A small image classifier, trained from scratch: 3.25M parameters, norm batchnorm.
Rows from block 5 of a small image classifier, named by matrix and row number. Rows with one number belong to one channel. Each number is 128 + 32 x the weight over its row's rms, rounded and kept within 0 to 255. All counts start at 0. After the name is the row's rms in percent of the matrix's.
After each channel's rows are labels from the 100 images, of 14848, where the channel reaches its highest value: "strongest on" is what is common among them; "peak at" is the part of the image that holds the peak. Only what is clearly more common there than usual is listed. The data: capsule endoscopy frames (Kvasir-Capsule). In brackets: how many of the 100, against the usual share in percent.
# convs0: first 3x3 conv (model.blocks.5.convs.0.weight, 144x144x3x3, each kernel summed), inputs 0-143
# convs1: second 3x3 conv (model.blocks.5.convs.1.weight, 144x144x3x3, transposed, each kernel summed), outputs 0-143

convs0.8 085 [131 120 135  85 106 101 148 135 142 172 119  81 135 169 177 112 107 125 184  91 145 133 154 151 128 144  94 108 138 165 143 108  89  92 105 162 137 169 128 128  82 197 201 174 152 141 125 102 159 160 140 164 150 155 155 144  97 124 149  65 155 149 165 104  91 145  94  89 128 123 149 166 102 103  69 158 132 151 172 124 103 107 105 133  91 153 174  67 177 110 124 129 116 119  87 151  86 173  98 107 151 149 103 119  71 104 227  92  95  98  97 110 102 124 170 114 131 146 105 137  97  76 163 120  68 103 181 109 110 177  71 123 167  59 125 133 141 159  82 126 127  81 139 105]
convs1.8 095 [111 127  97 108 151  85 130 110 133 135 170 130  91 117 159 181 154 151 169  85 109 143 155 101  89 131 196 164  91 117 120 145  94 102 110 157  72  53 135  68  90 140 128 117 150 137  84  93 185 123 152 200 146 138  81 145 115 148 143  95 165 124 176 139 180  93 119 138 126  75 147  69 115 132 180  93 123 162 130 151 115 144 129 146 176 100 129 165 155  98 103 150  97 123 134 124 139 127 149 126  84  50 148  95  93 163 133 207 124 125 149 113  97 104 125  95 137 118  99  60 134 163 112 108  87  78  75 112 127 127  92 111 124 173  78 117 182  94 113 168  72 130 188 134]
strongest on: finding: angiectasia (37 vs 1.9); finding: lymphangiectasia (36 vs 1.3)
peak at: middle right (32 vs 9.4)

convs0.72 103 [ 55 168 140 145 189 142 109 110 121 161 148 104 126 160  69  61  83 117  90 147 160  73 174  99  99 147 130 116 147  94 164  84 120 100  92 135 157 136 128  91 198 167  71 103 121 130 182 161 137 155 135 119 101 146 111 139 113 131 110  96 103  89 152 179  91 142 113 113 147 117 163 145 112 138  81 121 134 120 140 147 128 137 145 105 160 103 125 104 160 163 147 194 130 122 224 187 120 145 153 122  60 158 149 120 135 110 161  97 133 127 108 136  68 174 152 120 100  66 127 132  79 116 147 142 196  81 102 117  70 130 118 163 137 166 161 150  90 113 158 167 176 113 130  74]
convs1.72 102 [ 96 149 186  77  97  76 112 104 156 112 142  84 145 130 107 143 164 113 104 197  95 133 164 156 122 104 108 110  70  57 184 175 128 148 151  88 179 155 140 119 163 152 146 205 106  84 100  83  80 112 113 144 123 137 138 116 129 187 163 153 137 178 125 117 126 143 169  83 134 125 169 132 117 159 124 129 121 157 130 166 146 134 128 103  81  81  33 110  98 139  96 133 152 131 104 177 152 101 104  91  95 150 118 144  77 173 131 164 148 101 114 172 118 132 105  70 104 115 114 165  95  67 132 152 115  99 140 149 146 151  85 180 163 143  69 175 137 137 100 101  93 143 106  83]
strongest on: finding: reduced mucosal view (54 vs 6.2); finding: pylorus (26 vs 3.4)
peak at: centre (37 vs 6.2)

convs0.135 089 [ 93 119 134 165 107 137 158 122 100 116 130 160 134 125 113  83 176 162 139  88 167  96  96 164 104  54 132 146 112 167 162 219 126 110 136 154 144 102 191 101 117  91 119 115  68 103 100 133 105 193 133  82 132  72 139 122 115 132 173  94 166 102 135  90 173 134 113 134 141 144 143  70 108 109 161 126  90 116 126  70 120 108 116 117 118 145 127 192 118 116 172 110 188 123 140 101 167 141  95 140 167 160 209 169 106 123 126 172 128 150 120 152 119  77 208 123 129  84 132 148 158 127  71 126 164 145 119 152  73 124 102 111 107  69 115 112 103 206  87 132  88 107 125  94]
convs1.135 094 [101  97 138 131 117 112  83  97 164 122 114 150 158 124  49 112 171 110 148 153 149  66 179 110 153  84 147 136  78 133 155  85 126 135 115 126 120 129 155 174  84 164 155  88 132 101 152 156 132 160 158 127 162 134  62  84  62 160 117 116  66 153 115 172 146  99 131 159 107 124 132 117 104 115 162 126 166  99 129 115  80 135  96 122 107 116 170 118  66 198 129 109 129 194  97 190 165 150 140  72 112  67 142 142 155 171 114  74 141 133 163 103 107 121 138 115 131 122 158 196 146 102 135 160 124 167 147  81 169 129  93  86 179 116 119 167 164 113  97  94 157 139 207 155]
strongest on: finding: blood fresh (87 vs 0.9)
peak at: bottom centre (44 vs 9.4)

convs0.12 106 [122 127 121 137 147 138 108 145 142 118 214 128 110 112 121  76 125 113 126 146 187 124  70 134 204 175 117 138 114 148 105 110 115 150 169  90 136 209 126 170  57 115 144 111 137 112 135 215 153 136 146 155  89 141 156 127  78 148  85 121 128 129  88 162 130 130 161 126  80 128  89 113 174 153 167  43  85 215 143 146 140 147 102  99  88 141 113  64 131 113 109 105 129 158 131 145  94 157 160 134 138  97 117 149 107 102 129 173  67 154  94 120 108 101  66 161 124 135  93 136 155  99 139  98 122 171  82  89 142 116 162 136  85 167 158 166 142 122 130  92 107 165 135  71]
convs1.12 097 [125 115 123 113 146 138 107  85 109 107 145 173 129 145 115 125  86  93 121 168 125 151  70 140 107  93 113 138 134  91 137 162 128 114 169 122  83 205  81 105 132 138  91 106 109 145 165 123 154 199 170  83  89  57 180 108 125  97 115 110  68  91 129 149 133 158 115  95 162 140 164 123  95  73 102 102 110 137 121 121 103 132 117 116 119 179 129 156 197 139 130 139 118 146 147 166 136 114 150 147 142 131 100 134 124 131  76  65  85 134 148 135  60  95 111 201 130 237 139 125 116 120 120  94 105 164 150  98  94 146 137 165 143 118  79 147 100 131 230 140  96 183 116 163]
strongest on: finding: ileocecal valve (69 vs 8.8)
peak at: bottom centre (37 vs 9.4)

convs0.76 094 [143 145 122 113 117 158  83 120 119 108 125 133  63 134 141  95  99 105  79 161 133 127  99 126  91  59  85 124 186 122  95 144 103 130 114  98 148 152 149 109 153 187  88 179 152 169 168  98 134 114  44  65 108  89  86 107 113 143  84 132 104  98 122  87 127 129 127 181 131 111 125 123  68  92 115 127 147 131 178  91 112  85 146 116 168 198  89 145 115 135 105 145 103 140  85 127  67 176 188 101 117 126 175  90 103 132 129 121 171  68  67 147 128 167 136 111 110 160 134 107 177 131 131 118 136 111 132 134 142 123 103 125 174  95 158 105 124 171 209 193 156 118  98 192]
convs1.76 093 [150 130  81 143 137 153 128 126 132 114  81 138 125  88 106 114 177 129 109 131 131 119 145 120  91 149 103 105 120 148 159 116  84 143 127 192 128  68 160 148 158 180 137 121  56 122 100 108 116  94 158 171 142 117 128 101  83  67  91 119 184  85  82 188 104 147 117 193 126 113 182 146  99 112  71 119 128 142 154 108 140 111 178  98 126  79 147  78 110 165  95  75 114 135 117 127  94  89 191  99 192 152 158 167 140 117 136 109 131 192 146 111 188 149  33  73 124 133 109 145  82 161 146 166 195 169 122 137 125 102  97 161 120 150 175 150  95 131 112 114 135  87 132 130]
strongest on: finding: angiectasia (52 vs 1.9)
peak at: middle right (29 vs 9.4)

convs0.113 102 [177 127 119 114 122  98 124  48 141 108 144 138  79  98 125 151 143  93 127 110 146  91 110 120 117 150  92 121 124 125 101 133  85 124 128 121 160 120 118  92  93  94 104 141 163 143  91 161 135 116 130 219 154 163 167 201  97  57 141 132 149 164 117 137 127 110 119 128  98  87 162 149 178 127  80  83  87 155  90 139 147 111 126 163 131 142 178 132 152  89  98 100 189 152 118 111 130 202 184 179 154 139 139 150 107 132 114 164 141 155 154 119 105 162  84 135 130 108 112  48 112 145 133 134  99  79  66 130 113 150  38  78 138  99 229  90 134 146 144 133 138 135 170 119]
convs1.113 093 [190 129 143 118 142 108 136  76 130 116 107 104 108  80  78 130 169 135 153 108 117 124 110 123 123 127 129  91 147  81  63 118 130 158 122  88 119 161  91 122 112 105 104 108  91  90  81  92 139 210 159 154 222  92 201 132 101  83 132 155  68 124  88 146 127  97 118 142 136 106 129 121 144 122 125 147  85 142 121 189 173 134 142 122 138 145 105 126 149 118  98 156  95 146 186 132 103 211  95 104 102 115 106 101 123  54 152 116 152  51 197 137  95 154  67 139 138  99 113  62  91 134 140 123 139 124 139 141 112  97  62  98  97 124 127 143 130 154 121  92  74  87 143 103]
strongest on: finding: ileocecal valve (99 vs 8.8)
peak at: centre (62 vs 6.2)

convs0.122 098 [121 193 159 118 171 110 149 131  98 117 159  61  99 170  91 133 186 154  96 159 118 159  95 102 127 114  93  94 122 111 121 104 139 109 106 128 144 131 108 137  76 143 152  57 112 119 147 113 175 119 110 119 104 122 155 116 128 110 122 189 160 113 167 139 136  89 134 145  58 132 132 108 144 141  80  99 155 166 158  67 120 190  94  87 123 126 176  98 133 176 195 132 113 106 137 147 156 161 224  47 123 143 144 124  95 146  78 101 161  99  97 111 169 195 152 109 107 152 145  76 168  79 128 164 102 114  81 155 119  97 165 161 117 128  95 180 166 145  93  87 128 125 101 132]
convs1.122 095 [ 55 174 197 174 145 143 124 161  91 124  75 117 128 104 102 108 168  93 142 146 167 188 167 113 103 103  64  83 138 163 167 170 131 124 133 156 149  96 110 120  80 185 102 131 122 134 135 136  91 150 151  86 140 144 115 153 134  91 108 144 190  96 117 150 140 162 103 137  96 165 108 172 123 150 150 148 106  91 121 172 136 152 133  94 163 129 119 129 136 202  93  91 115 181 141 105 129  76 188  77 129 127 152 147 130  73 175 130  38 132  88 107 125 173 200 158 114 133 149  96 152 163 172 129 115 127 117 146 148 111  88 127 174 128  72 123 103 137 144 122  82 134 147 193]
strongest on: finding: pylorus (34 vs 3.4); finding: ulcer (28 vs 1.6)
peak at: centre (31 vs 6.2)

convs0.140 090 [138 156 115  72 116 144 114 118 142 110 111 123 125 110 113  85  81 111  66 164 137 133 149 127 208  95  70 167  97  50 116 146 101 108 144 141 169 119 158 112  58 137  97 153 151 165 157 140  93 154 148 139 159 195 132 132  99  95 110 147 118 184 134  88 137  94 117 101 113 121 149  94 114 195 126 143 131 113 129 140 107  96 124 131 147 154 148 122  51 129 117 102 121  98 180 193 124 119 167 147  73  99 143 130 108 141  61  63 189 124 150 101 151 212 174 101 135 148 163 107 148 124 143 182 144 173  80 113 164 103 126 136 157 127 115  70 143 141  93  98  87 112 129  72]
convs1.140 089 [184 124 138 119 147 124 108 128 153 142 156 103 144  93 122 150  93 122  91 135 166 199 104 150 125  82 179 137 104 104  87 149 181  55 118 155 173 132 110 185 108 134 128 148  80  69 130 104 105 110 114 175 173 164 132 142 126 136  92 136 140  72 142 143 102  67 147 101 197 105 155 135 121 189 109 151 132 148 127 113 181 126 122 160 198 176 155 137 112  93 156 139 208 105 158 185 116 118 137 153 157 157 144 181 140 114 144 138 156 122 132 103 119 100 128 132 102 140 108  65 105 158 134 115 176 139  94 116 115 172 170 118 117 111 185 143 107  74 165 172 125 186 144 216]
strongest on: finding: reduced mucosal view (53 vs 6.2); finding: ileocecal valve (25 vs 8.8)
peak at: centre (31 vs 6.2)

convs0.108 095 [131 175 143 123 111 139 126 131 132  67 139  80 135 169 179 161 152 220 150 145  91  98 102 120 111 108 143 142 167 122 130  61 152 109 172 110 113 135 122 140 155 140  80  71  92 122 165 123 162 121 120  74  84 131 157 121 121 186  81 125 141 126 135 168 169 122  65 150 132  87 171  81 179  93 134 118 182 147 171  91  85  94 108 172 135 102 112 114  62 107 110 168 108 122 111 115 138 175  95 104 112 126 184 153 118 187 199  91 165 152 137  84  71 137 129  97 154 129 176 130 123 108 100 135 159  95 190 134 104 145 138  38 132 107 146 127 137  92 128 112 136  97 141 104]
convs1.108 095 [122 169  59 127 195 117 121  64 109 102  69 134 142 145 168 160 178  84 106 157  72 159 109 108  97 106  80 127  79 135 134 200 179  88 127 143 133 111 168 107 146  97 131 162  76 158 145 118 130 116 106  67 140 123 119 108 107 102 108 118 131 135 122 109 114 201 173 215 106 109 187 117 170 144 106 109 115 141 109 106  90 108  83 118  79 154  78 122 121 130  94 118 126 102 134 129 120  88 122  91  86 115 165 125 185 123 193 167  83 179  98  95 164 123 119 135 105 133  75 126 150 154 103 105 118 187 188 127 150 106 108 137  65 140 132 157 159 100 117 120 110 168 103 136]
strongest on: finding: angiectasia (35 vs 1.9)
peak at: middle right (30 vs 9.4)

convs0.27 098 [108 122 113 140 127 127 134 149 131 128 214 107 142  76  69 154  97 114 110 142 138 136 112 119 108 133 132 133 135  95 155 127 119 143  98 154  87 165 121  75 133 110  67 111 152 143 122  81 108 151 163 134 146 162  73 161 152 108 159 144 201 147 116 146 119 126 145  91  94  85 102 135 106 167 121 147 140  86 137 157 151 197 127 142 127 133 102  86  43  95  91 169  90  94 113 108 112 230  91 153  76 128  89 198  85 131  99 107 106  90 119 131 107 120 175 207 151 191 117 140 153 147 125 141 144  89 111 104 106 156 135 143 110 130  97  98 103 166  93 144 169 115  70 201]
convs1.27 090 [ 63 100 140  94 100 160 120 150 139 134 177  94 110 102 126 113 108 112 121 103  65 131  82 102 119 133  78 135 111  69 137 143 131 118 123 169 160 132  69  81 153 109  95 109 100  85 114 136 188 118 203 170  88 151  96 107 117 112 141 107 103  99 158 138 116 105  95  80 103 115 128 153 114  88  92 126 145 195 122 136 157 145  80 111  69 143 114 134 128 184  89 156 103 169 151 119 154 127  79 175 125  91 123 123 158 130 122 102  99  86 114 144 142  99 143 181  43  97 155  67  98 116 139 178 113 122 136  89 145 141 181 127  61 110 127  83 180 170 100 189 153 110 178 168]
strongest on: finding: ileocecal valve (46 vs 8.8)
peak at: centre (37 vs 6.2); bottom centre (26 vs 9.4)

convs0.32 096 [137 161 154 140 102 136 173 119  93 157 101  83 100 145  81 111  86 127 133 158 128 142 112 158 120 176 137 151 166 121  87 180 106 108  72 166 119 152 134 105 173 128  59 153 150  85 109 164  99  81  80 141 104 147 136 124 119 128 174  95 128 178  95 162 120 136 100 129  75  87  77 107 116 113 181 146 139  99 100 138 100 161 119 108  50 139 158 122 113 136 153 101 198 120 148  92 146  82  89 110 126 106 153 241 131 110 145 119 192 100 161 179 184 150 132 179 139 150 175  91  79 135 133 129  95 148 197 139 149  91 176 128 103 120 135 118 173 120 140 113 110  95 110  99]
convs1.32 107 [129  78 132 177 112 157 154  90 144  55  95 157 143 105  34 145 119 142  99 107  61 150  78 103 152  87 131 119 122 122 123 152 109  90 154 118 137  92  53 188  80 165 117 104 135  80  54 140 137  81 102 115 126  94  95 168 139 121 157 134 188 101 141 143 121 145 144 102  96 136 143 127 113 152 156 118 114 149 129  75 147 134 141 114  62 131 105 129 130 111 155  84 103 148 145  76 181  99 151 106  61 142 102 180 172 134 132 134 135 133 113 102 141 125 123 128 104 115 108 123 117  97  82  76 128 104  67  52 131 125 120 112 191 162  97 126 104 187 134  63 149 124  82 130]
strongest on: finding: ileocecal valve (62 vs 8.8)
peak at: bottom centre (29 vs 9.4)

convs0.133 099 [ 91 147  89  96  97 137 160 153 194 146  81 153 119 174 174 120 159 161 212 156 141 161  75 136 150 167 133 123 181 120 122 104 122 131 130 108 144  98 179  99 121 106 166  93  86 154 164 111 114 122  96  98 121 117 132 139  84 137 101 121 121 118 153 141  64 117 151 103 111  99 113 112  79 142  83 150 132 156 110 104 128 142 152  96 178 106 140  95  98 136 218 133  65 123 124 113 114  84 123  82 100 140  89 135 122 211 146 155 171 121  98 119 124  91 106 102  55 149 173  76  94 132 106 119 127  98 177 162 100 160 142 127 186 127 160 110 109  69 105  80  69 104  79 102]
convs1.133 102 [ 98 119 115 115 171 121 232 108  72  61 123 176  93 113  78 127 137 125 129 139 131 140  84 109 136 130 110 116 112 143 181  94 141 169 147 146  86 105 138 168 160 169 149 133 215 143 178 129 106 109  89 107 123 178 105  65 160 151 142 118 190  83  73  66 125 115 131 174 109 144 172 164 144 153 165 170 144  78 125  59 136  92 146 116 145 137 139 155 123 111 120  68 170 119 135 114 145  97  81 119 167 156 131 151 110 122 134 143 117 151  84 140  80 133  96 122 125 107 160 158  26 106 111 137  96 123 123 175 106 132  63 105 112 132 108 134 140 141 101 107 128  98  89 142]
strongest on: finding: angiectasia (30 vs 1.9)
peak at: top centre (27 vs 9.4)

convs0.2 094 [168 118 110 144 164  82 148 215 116 151 148 158 122 117  89  59  90  94 189 119 142 116 111  79 215 153  90 120 165 168 135  94 100 129 136 117 104 173 145 168 143 102  97 121 140 127 124 158 190 156  97 134  80 167 139 123 145 111 173 107 121 118 122 137  70 153 140  84 132 126 128 103 139 145  99 132 126 147 152 110 130 116 106 166 132 157 129 166 131 151 106  87 164  94 159 149 127 119 104 199 178 131 109 103  94 101 169 161 173  95  96 186 132 124 184 196  86 129 107 123 103  84  93 114  88 120 188 126 146 138  60 128 147 175 121  92 176 129 111  83  73 138 181 154]
convs1.2 105 [154 112  85 132 131  98 160 129 109  57  97 184 113 116 140 132 133 113  96 108  86 131 104 125 249 114 121 114 137 118 129 111  88 123 170  94 145 136  66 137  99 136 103  98 113 121 135 108 224 111 140 144 101 113 127 102 122 116 102 156 129 133 152 109 164  86 132  70  92 148 157  96 167 154 177 192  68 136  96  99 102 153  93 161  76 150 140 118 126 141 182 123  63 172 161 148 147 118  97 146 126 133 158 107 161 112 112  83 134 105 139  98 127 124 135 186 150  69 156  89 184  92 143 119  88 148  99 153 117 123 104  81 148  39 156 137 187 127 112 136 114 144 115 175]
strongest on: finding: blood fresh (61 vs 0.9)
peak at: centre (44 vs 6.2)

convs0.128 105 [144  95  52  98  72 163 119 125 161 101 153 149 155 134 144  96 163 139 107 161  76 175 118 126 109  97 103 231 111 193 126 115 115 158 139 156 146 123 194 228  86 136 173 138 107 147 152 134 177  79 112 138 133 146 186 104 130 112 138 139 128 161 158 136  82 124 121 131 119 133 157 116 140  95 169 148 115 117 100  69  77 138 125 163 137 101 112  71 125 137 137 102 126 128 115 115 131  73 126 151  95  59 113 142 127 103  77  82 196  96 136 141 150 122 109 142 138  69  86 113 131 140 171 177 136 137 131 158 141 136 192 125 170  99 110 117 130  82 126  69 146 137  69 128]
convs1.128 097 [ 50 114 116 102 115 145 123 148 106 138  71 142 152 202 103 156  99 166  65 133 151  57 100 151 193  95  83 129  78 170 145 109 106 118 189 143  98 123 175 221  83 106 103  97 161 127 142  94 126 123 123 178 138 130 166 173 131 142 119  78 137 100 151 127 122 142 121 129 191 116 144 133 127 113 117 102  72  74 116  93 140 120 142 158  87 157  81 221 170 106 118 133 140 105 118 176 102 139 104  86 120 112 125 148 141 125 142 131 111 122 192 144 159  64 116 118 160 117 154 111  87  91  82  81 113 111 108 156  88 136 116 157  84 143 180 158 141 114 111 141 132  96 152 129]
strongest on: finding: ileocecal valve (95 vs 8.8)
peak at: centre (54 vs 6.2); top centre (40 vs 9.4)

convs0.66 100 [121 124  86 126 101 141 101 101 160 123 133 167 188 116  68 122 112 187  59 149 100 148  87  96 153 108 136 163 107 137 166 179 156  99 139 175 154 161 137 167  97 146 137 114 121  68 112 108 136 124  82 114 192 128  84  94 146 123  83  98 141 132 141 166 146 108 116 102 174 101 154 163 146 134 130 255 115 116  75 133 120 110 145  75 146 147 187 105 124 150  96 158 121 120  86  65  92 125 102 120 159 155 173 191  87 127 112 131  90 158 136 128 111 185 175 100 105 149 149  95 166 134 121  93 142 144 203 127 133 145 166 141 124  84 147 105 147 137 111 145  66  93 112 116]
convs1.66 101 [158 116  88 190 132 135  83 107 178  99 114 137  83 125  87 138 126 104 121 112 145  66 101 142 128 151 110 128  80  94 114 172 138 137 135 211  99 112 182 140 105 137 136  89  78 118 119 134 129  78 144  98 117 135 120 118  84 115 131 178 192 109 162 120 113 119 124 102 141  56 158 141 138  81  90 158 140 231 119 117 117 215 161 183 158 100 100 119 103 134 117  42 149 148  88 138  92 117 114 140 148 102 147 151 121 128 103 132 136 143 120  86 122 167 107  74  89 164 117 176 101 122 171 112 103 116 104 108 155 111 109  81 146 138 190  72 127  94  88 140 102 129 187 157]
strongest on: finding: blood fresh (43 vs 0.9); finding: angiectasia (29 vs 1.9)
peak at: bottom right (33 vs 14.1)

convs0.88 101 [166  83 130 100 108  94 106 101  95  92 201 129 160 126  86 135 177 179 163 139 167 123  81 183 148 127 118 203 125 163 113 144  93 147 113 169 147 177 103 139 174 108 122 108 124 153 118 106 108  85 180 127 118 169 104 130 120 156 168 114 110 116  97 162 116 141 178 125 125 112 111 161 125  57 130 124 197 177 116 101 111 152 109 114 100 120 166 178 136 140 157 130 174 138 136  87  85 144 105 120 114 116 108 136 132  47  96 142 136 178 126 175 163 116  83 167 130 183 161 145  85 123 111 163 136 133 127  73  88  45 184 112 117 107 134 107 126 160 153  85 167 108 204 140]
convs1.88 114 [ 93 124 104 135 126  98 116 130 104 121 189 113 129 104 130 156 147 120 151 116 166  93 143 144 143  90 101 122 100 180 109 124 103 151 153 141 118 131 111 161 137 167 108  92 112 114 109 130 128 121 167  74 124  97 101 118 162 116 188 160 130 111 126 159 162 149 119  75 144  87 125 114 115 114 122  96 118 112  74 115  93 188 174 122 115 113 141 132 176 118 114 105 144 133 191 105 208 178  72 113 133 109 192 168 207 134  36 103 146 133 109  93 132 126 102 178  39  43  95  88 130 116  91  79  89 142 143  89  94 128 165  69 113 154 152 168 137  75  98 137 101  88 147 120]
strongest on: finding: ileocecal valve (56 vs 8.8); finding: blood fresh (43 vs 0.9)
peak at: bottom centre (35 vs 9.4); centre (34 vs 6.2)

convs0.103 098 [120  63  35 151 159 128 126 151 107 113 164 137 131 117 163 132 183 137 126 208 137  89 135 137 152 131  77 161  83 109 141  93 115 130 132 172 131 121 110 122 129 118 120 107 153 120 114 111 119 150 108 137  66 128  90 159 136 139 112  86  92 205 121  74 144 106 137 121 106 153  83 164 146  93 128  99 126 123 144 102 169 121 100 179 118  91  79 160  84 129 140 182 188  99  95 131  91  66 147  98  81 153 148 108 115 163 244  90 153  90 163  62 134 112 106 137 131 140 127 165 128 143 118 109 132 116  92 118 159 115 121 153 108 148 144 172 170  84 165 164 189 157 167  95]
convs1.103 105 [173 125 166  44 128 181 181 122 121  94 106  92 116  77 170 110 136 100  85  77 188  87  69 125 140 122 159  63 153 119 140 136 121  85 160 185  84  99  87 163 107 101 104 128 146 148  95 146 147  77 107  98 120  92  81 136 160 161  85 101  64 167 133 170  94 132 112 170 125  87 151 130 101 127 142 117 130  84 122 128 108 119 122 106  87 149 146 157 104 133 102 122  82 106 198  75 107 121  92 105  90  93 134 121 120 109 154  81 146  97 140  94 100 103 202 121  59 149  63 101 119 143 148 142 139 161 117 143 134 125 145 148 123 175 108 168 133  57 153 119  89 131 124 119]
strongest on: finding: pylorus (57 vs 3.4)
peak at: top centre (37 vs 9.4)

convs0.136 096 [159  45 131 138 131 116 146 170 150 106 108 144 141 121 114 125 126 107 141 110 161  86 119 136 101  82 144 142 164  83 120 113 126 116  86 134 156  80 181 199 163 117  80  88  83 105 121 109 126 186 130 115  71 136 146 126  88 110 157 179 121 147 129 146 139 104 128 113 116 100 134 118 102 131 118 157 110 110 116 105  80  83 118 114  90 140 131 155  90 133 210 122 112 125  77 118 127 119 143 135 145 108 101  99  83 175  54 171 101  68 116 159 175 110 198  83 170 158 212 153 182 120 136  90 140  83 101 113 165 165  86 179 134 104 151  63 167 143  89 105 134 114  69 117]
convs1.136 101 [178 145  90 114 120 139  64 197 160 155 109 156 134 125 162 100 106  91 142 137 148 139 135  93 129 157 127  95  92 116 124  84  93 103 138 145 152 110 178 185 102  90 130  77 125 165 204 131  91 125  71 120 150 181  85 125 141 177 125 162  54 149 156 136 134  77 127 163 113 138 166 106  96 166 150 169 178 156 110 131 136 144 113 129 140 125 127 130 112 135 129  99 146 172 123 134 159 126 130 107 201 135 118 148 153 131 167  85 110 155  81 109 164 201 139 125 168 143 222  81 196 121 107 131 176 142 112 117 119 198 113 100 113 143 171 102  67 124 126 159 174 145  92 145]
strongest on: finding: reduced mucosal view (44 vs 6.2)
peak at: centre (37 vs 6.2)

convs0.92 094 [130 155 108 139 122  83 202 146 148 122 154 205 131 148 132 111 143 159 147 134 106 171 144  98 176 178 125  55 163 140 108 202  95 121 145 149 130  71  84 141 108 145  82 103 128 134 121 139 146 149 161  94 165 180 109 102 109  93 124  80 161 107 159 139 144 126 105 148 143 117  80  96 138 124  89 160 105 129  95 104 141 138 166  46 170 128  91  93  77 105 134 122 120 154 108 132 136 203 161 179 163 118 118 133 135 102  61 115 138 167  63 102  86 126 121 112  86 160  94 104 150 131 106  97  72  56 105 190 113 160 118 121 114 117 116  53 119 104 147 145  83 115 100 131]
convs1.92 090 [104 126 101 164  83 176 171 198 140 111 135 139 134 119 125  78 132 145 128  58 150 122 178 128 124 132 133 159 151 124 149 129  92 192 137 122  97 171 143  52 178 161 143  95 146  77  72 126 195 112 125 228 119 104 119 125 198  89 125 147 141 110 158 118 116 180 133 113 156 178 182 120 109  83 151 205 125 112 120 147 107 110 159 108 153 182 129  76 104 141 113 132 150 157 130  98 162 232  84  94 140 106 115 138 151 118  87 163 132 122 130 131 115 159 163 105 113 163 114 167  77 111 113 128 139 122  99 114  92 150 114 126 147 127 156  99 147 100 157 173 102 144  91 107]
strongest on: finding: ileocecal valve (38 vs 8.8); finding: blood fresh (26 vs 0.9)
peak at: bottom centre (30 vs 9.4)

convs0.52 095 [104 125 102 108 166 180  96 174 112 114 116 115  95 149 140 198 159 112  85  79 167 160 135 113 135 162 191  80 173 111 140 164 100  98 134 138  96 106 122 125 168 135  96 117 112 118 143 171  73 122 102  70  97 133 126  82 136 128 212 119 177  97 170 142 108  92 139 117 146 145 136 119 199 128 167 160 161 168 114 138  90 112 191  86 107 150 127 141 119 156 105 128 113 123 141 121 150 168 118  88 137 159 138 154 177 103 102 189 184 168  83 180 136  73 143 162 147 109 149 125 121 139 114 166 118 106  57 122 136 145  62 191  96  63  99 124 161 128 145 125 133 152 194 109]
convs1.52 103 [183  87 131 138 179 157 111 126 104 152 140 155  94 118 101 117 118 125  99  92 123 116 111 105  82 192 167 138 129 136 142 163  97 144  93  42 124 112 151 125 128 107 137 108 113 115 112 173 117 187 134 121 154 153 192 140 108 142 132 131  93 114 190 134 108 117  94 122  94 159 151 164 148 150  84 119 138 146 100  77 123  74 149 132 136 195 148 122  68 147 163 138  84  77  76 140 116 131 135 170 169 195 179 152 105 126 114 175  81 127 102  73 114  75 109 156 115 130 113 157 152 112 143 145 103  96 116  61 135 165 104 120 179 106  97 122 172 161 137  91 225  69  86 163]
strongest on: finding: blood fresh (49 vs 0.9); finding: foreign body (41 vs 1.6)
peak at: middle left (32 vs 9.4)